From a checkpoint of a small image captioner.
Training: adamw at rate 0.00096, 9000 steps, batches of 64.
Data: trained on regions of photos with short descriptions (Visual Genome), 101725 training examples, 5.7 epochs.
Rows from block 4 of the text decoder of a small image captioner, named by matrix and row number. Rows with one number belong to one neuron. Each number is 128 + 24 x the weight over its row's rms, rounded and kept within 0 to 255. All counts start at 0. Numbers have three digits each.
Before each neuron's rows are labels from the 100 texts, of 14976, where the neuron reaches its highest value: "fires on" is the input token at the peak. Only what is clearly more common there than usual is listed. The data: regions of photos with short descriptions (Visual Genome).
# fc1: MLP up (decoder.blocks.4.mlp.fc1.weight, 256x128), inputs 0-127
# fc2: MLP down (decoder.blocks.4.mlp.fc2.weight, 128x256, transposed), outputs 0-127

fires on: "-"; "very"; "is"; "medium"
fc1.209:085140149081142114138104133151134145116132107110164091095142134125122127149122140083103117139102116131114136138112094152154142116100116144142128089098113120133133138097109136116087157126128088098137111115119116073139138147113113101155172137154125133153134096147153136151131102146209156137155129141126097149163152146129167138163102094083129153179131085135083176150114116121102140151144
fc2.209:143098112124111144108148114099082138135105143117171150140142133119178156167165106156133118124116098136085094151113102126171125091127171147128144139117146155080141096142136128112123141144131133123120075069153123155091123167156111113137095080164120132111092146147164157166105124105117101126120113156134148137147090122175104148123143129103144143137108115170159143126077152129122132142119

fires on: "top"; "screen"
fc1.121:152125092137166107155125130146104086131124113119124125129142106097130173132124137110138174120105134114168152160091143186125122178125112163129110108114143106128159110125137132094119116085127111089138106103056124101148103113147157140136149184131129109143191129104130096089080136129149138149114178171144115104141127103154133116100122123147149088125142139120106100133146121132156145103125
fc2.121:130114112100154089119107158149099133134135139112175146179131158165119138112116133150115083118177129109117119132096127157135116135136126160152174138154129119115112148084165135124105083130114116119151097118100157115122115120127148186136079149138166130119120082122128111120131162061102134137103176106074132141135087124139126105145089116144113126124109163127140149110190141118144137124130

fires on: "blue"
fc1.211:091135116160147090125109143135140107148133092129118077115122091116133108164146108130087130181118117145152122106110159120190098126138160148120116127141131102122188067191138118058120127134139124150132118124140133122133141082117171105100126133103151113116147150130117130079123112151134098145134129152126163139150169157116108095128110097140151091121138137147103169111151156129132111132132
fc2.211:150094158133133084121132132120085162129098127132130105111126128120140102111104124115123132171135105097135130079126146152075091154139096131094121131099117120122088096134160133117147117163159109113131144168133150167151119130122120121087136118148098139111181151134145093133153140085170146167167111099145142177109092118082135106135092114157150128145105147161144136160143101172119106150104

fires on: "t"; "chain"; "leaning"; "roman"
fc1.201:136136084137177138145122128144135105136127125125077119152126124100164135126053125163139158152083122138133135139103135169123118133140117154135122154129094088099164133114114175115130132089128097133115127095126126114118129117168128115134112125123146126190184094131113129090083158143136126135089141134134129119143150141121128159107122115165146075118128190081120155127105164169141116127109
fc2.201:138159109143119158146131130152105114127096124119099150139139163116159080123126143143140118115092111107107143082135163150147098142116121142180175173112114124109121151103101097084147116131117104186134134133157160100126124124150154113103138092152171104184145108141102138108154125140140091117112144098099114113179117112139087143127076117124145124124170106110100138172129121108164128103147

fires on: "top"; "waiting"; "stand"; "side"
fc1.214:139136109123176130152133163143128098132132121126107099138145100110148122125114152133122121136130144112152129169085148154130149158103108178129117061119125118095164104118122132083109130094146122104117116128083148124114104120121156117145147202126130121163194111148134100104111122140168118153111143173117140121138122087133139081073135121133176097152110134121108103080163112119136137133133
fc2.214:122146135105093146134093147144127164128130146121136134146139120160141142158096113161165135114174138107154138143137117144121123170106179154140161129120142131171122182088136119128103069091136139090160117127083134144118125136150127183163088135128110135122137152121137126113090132063095127146086145108109142112136090094128137124127122088133094128103099085118115140123174141151112108161141

fires on: "the"; "in"; "each"; "teddy"
fc1.164:130105140125130087116113113154125124176158109136130101138131101127120134114119144118148111123100166130089146133149129143176134130100131200116148126124124112123162103119121121094113150102144089092126131102155134169131144075168156082138147123121085108140156143106124124060113118174166115160107134129086110097161134116112119131137140136164138114128117176154179123166151160149127111132116
fc2.164:146104123138140138088147122091095120173168091140139112132159137174144133102110166158132110135128157136162156128126106085113125123122109137126127140131109167131120134119101114142074118159125101140121141132161079129143122111126139120093134111091126120137183133180069123135156108092120154145127109129147100137141097107115153143112105142189120104137118161092181134157120136156123074162128

fires on: "long"; "chain"; "bicycle"; "wire"
fc1.92:114150134077130107108131137144128116139147147152108125119125133054152143117082166105124135120130101129132157138109115183140096125139082118156124119125094081111138158106136128127113122107102102127117105118109115100172104157116098126179176194144150125150150140152115109136117147112139132125137161129134129138166157158131145122099106079139134127123172145137133141116105145175120142065165
fc2.92:152174162122143099107136127157112115137111136154127145085138127090104135130160098150141085106153110087102161155123135128188136150170134068172139133148108092139096145152150101145120116176144076105124124148118126145099146098158144132174138134121140138082129110120095110150112169148128095141099138135110129120187139113132129108099111135097125093100109139111155151152105153116122132130127

fires on: "t"; "button"; "hood"; "door"
fc1.5:106132120134157088155137124174161139112122097101133095094102080111124131143094088135096125173095157115129162157132148164130155101133107152139121100108119115083145117164101141102132138135106110100142105102127109098138139106143151103144121155148130122160165082113157095128135146161162101164122157134160135129137164096126109124136115056134157138106124137092088129105136134133131181132141
fc2.5:159097128184127080199142105130109074121164140156135133136125134130111118138146121096167073127149162155127115141139122136127160157107126111175126129092154118152085115135153090121135141141132124111110153132112168122135102119142114140104115131114138096084108085142095143100127141119130130175077124158123110113140149140094148140089131143147176114133097166143133135111170121145096140107125

fires on: "the"; "elephant's"
fc1.25:154104130167106110108111114135115113137117109132130125147134134162104135115086146123124121106101153142102142170131105151183146123109118192108129133149111140170152118114154124143119181125150067101134134134152134157132099090149113107145107147094105146121128110106077121091106109162168135145139114094110108090118112158125146141156144144152141065131154147147154113183114084108152128103136
fc2.25:159147136162112076127140141108122141126102077075148139109142117167114088122084131129162100157144169133102118154131087094122114139117126112123171145109111153114158129144125079168106125157130126137161099142148135115142123143126094128109154163115091080109090142116094125126122137150120163136132155190119152109128126143099141161123118135116151173138083163129147108145107088132154098135128

fires on: "lines"; "clouds"; "lights"; "flying"
fc1.237:125131145166146140162133146152122103125105129109071086121117114120093109131112126163126157161104130126115149158083166151140121104115125154134102117127128154074168148199146147109093130097142136159114138120137096121128114101115113149097136169099141141167161093136149123107132147138170072141100156142152142119104141102162145074124130103104157091174123128109111117109132115139118126113104
fc2.237:111108110123136107164103115159179137111112137083112145113082119187125110150139127177136131087128119120101114134163131161175148119126157166156118136116127135088067105156097156143132108112128114091136070113170137178113125150152162151141112115115145114139134117112093167138086184125108145100133140117135129121118130111129100155127113153118131097146173099156125149123140107116116116122112

fires on: "lines"; "clouds"; "is"; "waves"
fc1.46:103129133178103141153123113129117122118112136122080109144126078139121124126126152184129132126122153150134125161110168137136119136102138126126109103154140142086172154201124133112089171086156151140108138101143093138123135092098119159098142167059112156157146125110103119110125119130162094125144141143155136128094154118172126086144158087131172107155119112129130117121113095142120142137117
fc2.46:120088112099115142144102115163148128101103145119110146102105122145091110149155167182109118110140126147107095136149093126138124123163121115156090128097115098124121139163097180131135151148153140109105096096147116152143116133140181177136094141112130128158181106081089144142113157154143145070161119140107142108097142159132117174135114134104097101171153134149114103141138123123107121118115

fires on: "in"; "ground"; "sidewalk"; "is"
fc1.176:121119132096121117119136125147124121156164087120134092124099111066115097175124113152115130139106099159123123135098131100191133102091147167114125091132129137105155125131100129107116187133153136178093121138141122145119120094101125115158107173110124102144158120176141120149150094137187107145087155162118143141142111115106140106095151116116120128150131142150164108091143143151107117177129
fc2.176:111115132099118143123169072144099184109143117117127112111113137163144122107176091131155147143142179150134128164105143166140093173155124156121113135133092131137153099108108118134129156129132133074142113132072125136120141149078096135105136126145149130134178125109113132138100105135081124113096132078144117101129096120131147118120143116153128125080134074163163157154145122130153140100121

fires on: "tennis"; "little"; "hot"
fc1.109:125141137132164159122103094159161140148141154144119134145139124124132117119164161105150073104128082112146124087117160154133105127127135144103122097156090150126120087112110136099141154068171125131108149145151152124112146095140165136143153119113113168133151152084077123139133062131157120103123162139090141076141092121155130120141111138156131111161152134139152101111177134137112143151112
fc2.109:089100138127077100164111105131191143094162126126129149138120125130100143123140162130150112135141117153109145109116111108060097113126172102121087085118143140150106139144138127121075131062112151166140114134153137120106132137150130125128129119105118131147094135128191153129177136148143184132128156144152119116137136155130139128148132144126137121153181093122092155113110155118112120145088

fires on: "eating"; "green"; "sliced"
fc1.15:155115112146123138161164101095119107133168120118131111164183128142127129133116185116107153097131109138156117116071104152128131133088110115101068127138127145144116122112179119158101170106144124146127113159091157122168108118098125132081149140131145146141119138137112152102132126128158117132154101155153117134154145122177176138148131145096126107160121103139149151130093056117134095144139
fc2.15:153124125130109127106132129114168120088143120141123127143143132158099131145117131170097147111139143142154126121136183174081144104108149149102152145144136116135066083099129107078149149135134138123126127128089129097151078074153149139123167090137115131117156164109138147138097159151133149120130121158098162126122145143100134134158139102095085102114173170135132120161108110114128075112101

fires on: "the"; "of"; "a"; "parked"
fc1.13:137090097167171139104093110115111100156117110155094093095143102116122156149123122154133185136120118131144128137124117112162110140148156148115119125101125148122167120171183145105107130147116149147116137138125085123174115117103158130094124128072140120169126136170122122097119132152136100124153174130143146137102157154103126085141126075124137106126169120171089138097101146091154137142122
fc2.13:130095096120176097135150123097147138166132183147105118115128126116140119139162097137143115147087179157123124162133080103135092111154153151063146128099125146092097100114080107126132136169142170101133144120111137165126115113095108121094101153103137117121145112144143121127143143120133152120154160145147168148084132141127156129165144110098136158157134124120125170140134128120108095117077

fires on: "going"; "taking"; "leading"; "bending"
fc1.34:139120139104131163166107164107160082122137095156107145155110142116087155106097125118114145097134129152121128162109110121148110130084123122166082116120147110108167123141151171126058147096161118148134103136107115130107144157138102088176124127128143132177154087128124088099081150147159131146110152128091155127111184136138138116125142129124119077151133131121120167133150128120115109150124
fc2.34:106123113142102136135105118091141083142113072154130160171186167162126149117124115128089131112098135156143089106147151102155128132148142163149109084157146097092074107140108132170137114065147121141123104126102105165098132144120148103123136110108166155131079123099133173161116149091148146124099139113142148111114147128140102120142142135105158126109131107136114145136127133147164106121101

fires on: "of"; "hanging"; "taking"; "ice"
fc1.177:148119107152116163170147134101152099126172119117115120174154095163125146146103165135116133132139153131147125149113153112115123176103111095128058109126145110106150096195133109143075195094129131139137118133128105127109127107140138110093118125125108163166130101106129131093110152137161138125114094164170127126151166101167154139147152111131143107116125131093146135100125114094117141152119
fc2.177:136154125152121139136139105124149139119129121096113139135131133139070073157144145107093124125107131075126142166129156107142165129128147154165117111145168087128133126157089113122052139138169136144111162128136151151141131089163117121111140101144091142109141075096103145112129109184131131102149113163114124163150166117122102126121158142069081141142152121144134119119126094118115123152132

fires on: "towel"; "television"; "tv"
fc1.51:134143109134127148116110116157143104158104117140099128125112111138155147109102139121122128091142145138102162161142101143163157177132110157146083138151113113120208148146152114131151140084127123102101099110137097142060157138117153096130104120110137109174144087124101145126080133102134121120109143096142133085116139136165132155124173129166138090112127116131138129144102147177165134094146
fc2.51:124142147132063114130115104135112141133121132180136143132113102107137133113123155122091128156093136104138125107113142136137132142126153133110114216132107113102161102153161117136168089151120095148137079121153116155076101110108103140139070141142116105152130099113130158134180117128125104146129138135132199136115124137143119103146102083133115120157106184132122149126145133127178129114126

fires on: "lines"; "line"; "is"
fc1.130:098150160152125145163106148142105099134110097133117102102127111097125131099120134144131152122105155133119135161117129136111138148074137147157140084122161117094218151169116113077110121085137144149121130113105091124115136114126139153122146179112113118125159118157104121123133136120173109144140172130111133108096140088166150109113152046138142129133134115108130110121138090136115164141125
fc2.130:110117129110107094121101114144156143144122159135080098117095120165107089148140111214125162119170151124093117113124116156131132077163099114161137134141122124114116114142122154150154129132136157118134092145113109128138130116109170186101126127134168111131169129083120171155098157125150111094134119124113137169099109106137153112105136146141092094130114120092124151153127131123078125142088

fires on: "pants"; "jeans"; "shorts"; "shoes"
fc1.250:134123117138158090137157109113093171123076093124154088117137110131098124115114114165114122137107114102152176112111111154174136079146097165109104103149072140125191102165159118120131143128141105138124136132117152154162115105094164113144130187119142112131177102112113110090137134138145103153147118118149146159123145143107113103141113104125161106137153127140139133110109081153154123110152
fc2.250:155121155116164054128164119139140161136173058151148111133132114100150115112188121146117128110103120129136143110111121092079057145125113110129178087132125165133126143139111112123136113144116113117142166109110138127119111151115132095136137127107132129135117116134138193126128157116138137114118143113136151141128122096137153124075126166188160121149151136143123102122150085135137132089122

fires on: "glass"; "wine"; "part"; "coffee"
fc1.182:156174144150144177097147138177123115129154148162112071131137133124148097119146141130128125140160149099111128187066151119155168146143093105141094112154104105134151110141133121159112167117127112143126089124146141130119123112149127102132125126132121117122100111130110143088136107118142144154116101093131117102107130109124157091130151089147206121148108115128117072153132083091143145107143
fc2.182:145137124130140125193127176111145166114104151098125097142120128080165117100153147129140125123121154088130140087131105087126121121094135105138127125100128137159146140077133091142111119144156158098155133111136167135133131175157163124124086116123070143081119161144157132172107092108080133134159097149160157161113108133115153143112127139128067119128110118119124120125135167117128112139125

fires on: "in"
fc1.107:128122123134098126147103138131108117167158115097104037155117127111090101128140113106128123128125116158112136138100135103144145131086128141101114131157167127153142095115127149140102159099138151158099103141135093107132138107135114121133163143126112100148112118132127130088151122134179128174107163138095139115132165092161206119129177148102132141146086106115147108155131074128123105143118
fc2.107:156105107126131161135126090134153124092104106107133106116126121115121155115132151133160131135144136166126106116130175089161103142144143087123117135156114135205168100144107100148106136111090111127160148158123123203116146110122147146100129123150149161087155100116108143176146102127065138130113116109108145139123077138141090117124125153114111103136106101122184145117131115163120124143118

fires on: "towel"; "cars"; "line"; "towels"
fc1.251:110127162111133131141109122186140101139111095132113123104139155130110112069129150116149160100129160120071140169151122152117124175125140150144137110126134082101151132142107112128165160120155138147091130117133100152108134133104133134131128163130107119138128117122090138095140140116153121168140147088142152043110149104161151149086152110136140126126130132128136086170105106128159174084153
fc2.251:107120156114093104125171116101126116135095130147128137143101115105140130131105139148092138123140144082107133118121106146146136088127113160087161159124142100094117090128116110182151125150103154116131085156152110121126131128146136143119134166129145161135129141076113142194090168103118137153140120172089136187119072106149135161160096127138122079123125141081124124132144113122145144144095

fires on: "cars"; "signs"; "being"; "shoes"
fc1.90:097134122113152129147120149155129121134116142123095103139107126075112154099105183120143166144127145135106132122116136138156106141096118189120138143135107107109203106124154134083105123092143089106095152118138127152153132099156120154119167158106137106144178122144097107113085145131155118145139160120149141086118118132153136139110126100173153064138151157130138160125087127157134142113113
fc2.90:136141149135145136146133136127128141135103133136128135089105147077126118161123093130129133098114083086135087091112129117144098145120154100116146145125142116101145103102164085136133127152140128130117136174171126105139131127147105124136156099137151112101097155105092171135134169161136100097169162150110122168127066083128178105113120153154143114105129078127139148183161105122103151145143

fires on: "in"
fc1.224:107117116132127117137124127191148123167162119122126084128124109100104096151140087156141123155086100137092169124130151121133167090132115144095110116122123167140155099150141157132096145122098131102117106119175099109122133095158115094124102138140095135160153108131136135113147133139164100144076152172111132115144155107138162082120122147136144160134090151088170104120141149135103154167092
fc2.224:138117162148131121154112092151118110084133123088163104088115151182101114130144149104160139141143187169148125169114134147145131144095169128148135131117146171157112078128122147156091107123100069086138133092116122123122132109139118114108126097131143135107147121167132117189134094137112122120126150131141109097098128124119129106142112122151161080122182083137151148113098154121129124134115

fires on: "white"; "black"; "blue"
fc1.104:139097150146133100093135138108101143173119102133130108134118115140127092149095107150101109111101122129136172116151135119162130099118103154131128137158134139135159096149162123113120150123167082072110145131124140162095145089129170070141148116133102109159159153111122121091099121153174131133131114148098154127177173122117151113128115109149122116109102164125184121156152150173107091154133
fc2.104:133068133145127134068177125130063172136139117112133120165117116139158136149154131151131146162134126119148138143163118098096090126135119099122096155145126141142113093113120124121138139210133115122114116106133129142139123129145142131110111104120129133126174116175145112128141107122150094130139098145171117140165076125116123130076087140181067122143119162135109121143156116121141109109128

fires on: "in"; "light"; "multi"
fc1.50:113130128150114112169136128166139123153147125108101076125097167111111090116132117148112094127102136170112156117146162128185179097112093153077098132137110122135145119163120124137139175091145096123110136151178116119100131070120117112120095148131138121158148119111121140108129113124151091142107141104133103098137151119140158108103149128144157127143103147112164128160121122208116100130127
fc2.50:149052154130120168097096089127080111088136107102139131118131149128096137111141135160173103133112134145129147130116125128142102118152119117160123126152150176137161127119107146172123113106081084119109145134137160178106121102157134100121160065105138164125183129125141141176157110132119112130145132129097152131100098118132096109105115174131135102138121107119176137126135155132120116133116

fires on: "-"; "attached"; "tee"; "up"
fc1.212:139120099134199114112101128088138111164133113154125076098149091094155137135129120120117177169110101127165164152089100148124107123144156121120095104118118125142138142162146146131125104122122144123146155112085112092144118107131161108135115118113180112177181103136133108096141146114144108131129165134133108142148151111116134107119127100151154114132171114122070163127140112108175106150151
fc2.212:127146125136166111184146173125155128148134148096155108156111170078138130176126128142131099134126149124131120151113121119087087133130134091109142118117108091176102129134078121117135061104136157146123163149136135122102115095114100103123138168077197110105107132110135138130130117074148155135157133093104116123105119116108142130147134138157164137136105149114155149139153116116165137136103

fires on: "little"; "hot"; "white"; "kitchen"
fc1.199:096140150135158150110110107161157145169172155130118129145146124124136092141129131124135103105147099125088158091128156149133145106104114174103131091120104164106120082123122122094133164095145125103128171123144158117115138082125179132163137129125086166128147171124106122138131080158157105125121129130102131081152103107148148137137073099145144100153125151146152114091167152128113163138116
fc2.199:085128136114106134133120078085160142122151155154118145108110102123101149129119165145121151114160116170111125104139110125061088080125126131105117125133155128149129112135104130123105099089107139142171140108113160142100166141125170148124109110112153106145140104137173143103146101128150201122127151124119145102174142163144135141131127168125104088130174102119088160113135151121116112147098

fires on: "light"; "next"; "dark"; "lights"
fc1.102:106140095092112103167152158131136141105152131101121083132103131093109146121142087166103151171117153153104158137087137118138115104124124118162119134136141132133166137136106160098077103111132099115150093086097120114140134131171088089121133158148145107144149077168169115120111150156153082151120166121131141148153203136128154129136125107109139136155120115095094132115124137137132130142143
fc2.102:111139153124144107144116116144178109105147116115120101085168145122125129127140126152153106121169152159080110130133138163109100110143121124143098117148186125192106136132143114114157109112140127105084111130119140140101110121138118086137072076141138106129068101110101142164131170152149165124145132154132107144129133116147156137099131130138204110133166113127118149093139088106108117132121

fires on: "t"; "man's"; "tee"; "sleeve"
fc1.184:112127141107162095165088151141107148115107110095150129104124108088101147122098113146105091142125134156146167124126132149123087096134123108116152094155116086109150089155098155044120151134144104149122154113119152148163136094141171109151155139093157118128153101103140060113129118130135150154155152120114153141138146163120100125129149096134152136162156150128081153140149130129122134131145
fc2.184:188117115140169134153151092143157113154148132117112115141137167126098093122197078105137157131143126121109121104101151115104104177129116076078129118114119135114125126134163128161152135149090144160103141119106136124132123112163123121129115095140125162097101102121136145104111125122123163105143107118122094108118099164116156093146115134175114146108126184165174110120144156135141111093114

fires on: "blue"; "up"
fc1.232:126135154122132119114098155129116106135117134160110125144147130105125088120124157139121072112143128166132139115100132160116144103142092152127132128142118136136213151132155188127118144090128128105133146114148103095140116096134151118166144137137137162176152107115133067137131106151158130108107142138076161129104125094157172102110145078128158122183141130088150107120157102122130120157107
fc2.232:107122128100110123104131122137113146146114123158129113105121156129134165110128093124122139135119145174116124087145110152081128150125109115128117073122158130182148131133166085167118092101101118147173150139103113113166148148125149167132151116118091131167112116112126110110097074093153172129142139178128133161148153128123129114116171152110145079097095106116142134113109149104076147137161

fires on: "long"; "short"; "link"
fc1.186:108134148117121116095139099131140124145171152154111098147135124095164124069099154092136192116139113161152162128090112155103162126090139152130097098154127121119141166143133150109144156104112105130119157105110149143166131070085173114141095144144132143162136107151098094101099100142169126119166111095131125120137191136116148126100143119119111120136154110141137106155122121133139151142154
fc2.186:097156146102160123131102149137116118156167176127116093137102131113123141124141146057141137102142151121124166119140151130074138133125174126110125156145137116134108120143149122116160129100149117107154187111105148089141120131159150166125116122138131102120155112153121128064140119108074133146109148130138157091152137150119104100148175133092096089096114120157124089120115155133139114073142

fires on: "tennis"; "cell"; "t"; "tee"
fc1.101:097131109117165099161096134142153149168080132130144135111120104125142109135111088119111118099096137141106203150151103143163106109165143140119149082163097071095133125147091151110153144108162146134115171117136129138085170115131156065137138115085120139139159093121104112136130120118138120119127138137106148087122161123119096119116168109119170145136146151133122149133142143157104125150125
fc2.101:113151183168117128147146123127149141118121130087135125144150141144135091112142134136111157105134165128152163169142183133110100155152080075078115137124144158138100129077128095139149133147102135155109100177136125070144102135119150140143137124123093112113117152120144136118096117120135185116157086133108093113115125123126149084147150081116081128122116164134140102143141126091116128142138

fires on: "tennis"; "little"; "hot"
fc1.2:105173128139141174129109099122183127173161159155083145148137126138127100141153136102149124106140066147128105103117173178125141095127150130110097130148104130100107103124125135108144157077184133126117177141131147111095154115112156154157145120120118165121147167101083103115133074132142129103143130136098163093145130128153132145129100111123152107139109149141145120129158118139096104137130
fc2.2:085123130123107114159116122116152109105133156140125140121100117134121126125118144137134134138137109161111144102148097119068094128118119120111128111125175147185097141117113149092098074056125169154153114115135149162133122125130129122156144086129155120155104135126183149127163121134141180096129179133098121119134112149111121139129158119131113094149168081150106164102126124095107112178107

fires on: "smoke"; "power"; "parking"; "onion"
fc1.238:103117098159119142149095098164154095114143142154107144129129082144183159115120151159127141125113141161123118140100126157144129144126164121124111135132133104106166133177116168133108190091108107139150122075137115133110134090137140125117071124096114155171154075107111111098097109120127119109117133117162147086135173145170115129144163082142137097124147145110136134135107120139140152159129
fc2.238:117118097129088133106150103142116103123131139139112135169104124155132100144142178125125084112096127115158111145117121126157111184123149156140087182111090122172150132124133122110111136137165126147147144109115123155133112106176132124114086185102110134169172117142092125120146062140110121083106154118132137145100125102140105147133095154106089141176137121160096131131122100148150129157121

fires on: "light"; "multi"; "sun"; "-"
fc1.208:078150121122121112174134127130147123110147152118093124172121140115148115144117142139141113115096154164162149135130144157120110124142095105113061130165110091110153145141093163121093175093131100096133121111128104153098150087144117095115106124123145163171130101101142100115122126114170099130148111167133091124159180118130130134114158121180168131141106142092122174144148113151104115140126
fc2.208:127090126106117166092128107113133084119114106137130119123146167123122119114140135122130109135121166134137148122166129103143095142144108135139090104116133110190135141126128119152178128198132138162154174142129172117140127150147104108149105088147135147167125109137107107140145089124115072107142129168083114151156177098091085112163134127113127091124159112092109098160124104133120110111137

fires on: "-"; "attached"; "long"
fc1.67:142135104106158094128087125092138124179105115132111099127151078085150139114081111133122132125142090137142178150077109172142097122161127125139095111140115119151125152171141143123136106119107131129130148101094097090168136125138141067141122148132174105169157112128110095118134154150133103133114156138132128162155175148096114096112111116130152129155170120153094158124132123109141138125161
fc2.67:116146138128144084176142145145150131157166124128133098153155157085119135145139102139175079131123162156107117175110163180130094105153137113107135127115091090147102117130118139118140105096164123138123163140111147103085118105118098098151085154092197156105111122108082139137134156107134129165146106123127119134123107130121127128138110129128195123123140138132124107145134126091157145110096

fires on: "long"; "coming"; "sticking"; "trimmed"
fc1.223:104153155142114095150099097104159137132149107122107090125179132122121098122108124145110138139133138167078147159098135148114154096108119145094084099139138130144156123168152156131132161116125099123144144130120128095170137091100144092110103140153124139135137117098133098106155097153190150148149105134136115136128161158128181102140097084108168124137135118149077146127098099087101123151131
fc2.223:099159168116102159106147130081126111096119137143141127157148098145160165127128089121105112152185114140125144144134105120099137085126152121095160118138176100145073103150143119125146130114141117141180134098092161104129137137140098165146111140146160135147137155111121160137125088109110158114139144121112154141184120153102130127161141120100089092093115110125138112081139162114121154120171

fires on: "flower"
fc1.158:115158082137117095162137110114141152157136152097108105168127105135174115167104106133110136151115118160148134089090136165106117111157099104105127130143081103108121143152126112155124126087134101103143127080107130095097141091138123134135127126129127150162180115108146138080148116107125120126116139146178122120168148158144105150135111129129185135142098165068123170148094125155132119120145
fc2.158:140097131143147157125112146123105132153083102137119127135092180117101162073192157133122145128130146140125133116145143089151111139094133162097116141126141160137145133129154108112121095181170134155135143146159146103119103115131083101119127124097153139149141133139056124130141125165113090128120139116083179101111146129109140104117157141126129109136164112080159104143115106097170122126110

fires on: "glass"; "part"; "made"; "coffee"
fc1.106:159175135154135167089144119144131091146114117165117092130160106143139085157122134119117114124145118116112114156079144145117156133155110163137075124141109141130156120122177138160112119114125124132131092128138112080099098124126140115142114145161082140134136144124075124108136120144170142151111133074114118122122126100143176104162122109148195132130091136127116070126138071103131133110134
fc2.106:134133120141141125173126142118175149113126165115126085133129122115143100092150112103139137106159170091135161126132119087131102161109164121139139104096165151128130161132115105146122100117145164089171149098118166113136138134181143135130105144149062112099095145122183129121158102144100117125132131148133168140140114130098142132086143109106075146135072131145125110159143156113110113147100

fires on: "white"; "of"
fc1.99:126141116134149109129146122118101123203161146136159099128139129170108089167119124130105106103144095131131146119127138110155114120133076119091085114141103124153142086109154124130124191149142102097128166124145111122107144052130161083101123124103129159144130090130119142127130089102166115114125105146160099136163135102158164146129149129168134123135111102120178131139136111122126137165133
fc2.99:102132144123094134092163153128128140158142118166142167153130067125155163154128135148119129101162133121139112145147101086113100086130117115161134182137110131125112094118114096142091120119137143124133127149111137141092127063134121138141156146057134123131126109149129119114096120122171134110125110165111113150172130125165174151119133156144119078110172112138093115158145139090108134156156

fires on: "blue"; "wearing"; "denim"
fc1.88:095154124150140136128122127128107131129136129120096087131138102099105114137106155131102152182169153122153126105124162114154118128075136117119115133134122080121210108181125128071116154141129136142122128138114134138155164092122180156110158124103158098130137107127136090116104105136139152130171092144159114159139114137134112114147130060130135084140139110151092152121161126102136128152153
fc2.88:122136099141079139137125124184073123123079133179116139128152106133130100159146084134113162148146089091143120066131127107145150176136135098136129109110086098116134122195133130128145150155125133139096149103126177141112151137118134154122136108143093126132144128095132124111142119136161136119177118110138151128112089129110098119190125089149147120145111118140147091130148123135151102118161

fires on: "the"; "cell"; "facing"
fc1.23:137102140154164116123119169111108121137122118117146110108140142173114120159091140153081144134124160130107133164134109163153145130120133186129116123102120139135169081138163144140130140146178086114155152140127157117092126117142179062117096088080145111135169118160118125105116111136145151154131097132118105124125108129113119136158111128120167087133170122112107156156146091105132086162123
fc2.23:146141161128164124141126174114132097130123135134179155072160155140134107152114140090168141086126118134142137166127124115147107105153132076131158082134144111105100156143129152131089176189130130104126159101122121137067125148114141142156147135123114108092089088117135120118138137114088120103130157134104111124144150095105131099108125149092120168111117174144155107156105103122118115128105

fires on: "pants"; "truck"; "plane"; "horses"
fc1.132:133112096137168149104099140155119118167124128109124103114093097099110154165126121109122173162105115114124147130137128141168120125089136136138162123108131094120165103131114136066138161139140078115083110115135123093146126095168102114168165125093133121115170154142102138103092116164154115109144156142155134117149167178099108148116109104153133109126126164146109132179119141140145170112135
fc2.132:128151124139114150130140118108164106128096143157104133108151137135142106142127105118118085160154122114106153107137154146111152106142100103123161123154137084110100164076156113134144110169126111149139143116145164055133152191157089155115161110180095125132110121131110124155114129164109130088127131126086128122150146132107155146081115099164090128117158139091090141133104132156149138111147

fires on: "tennis"; "baseball"; "ball"; "soccer"
fc1.150:055171119131132090142095147137112136155104139122136129117099124125153136131120117135130106112131135166112155134117121172162131110148135108129132093139080098118139128161086151095161138101182115153100184100162121124110161089103153126166106133090146141109133111118107114130132075115129148138142145080119171086099149159136109124123152116099178140162140132108124152155115112151122133133155
fc2.150:133117124155151146124142139137148111123141141065175106138134131166140099159150130094148147104112111112143128203128152147123104132128149107057111156134117167152087134141133128120144120124128163120094157125140121134145102084124162115157144118113102105092114125133117127121123117122140168101159118099134106121090123134137125092165131093069076127127143173160179102144140127111135114160127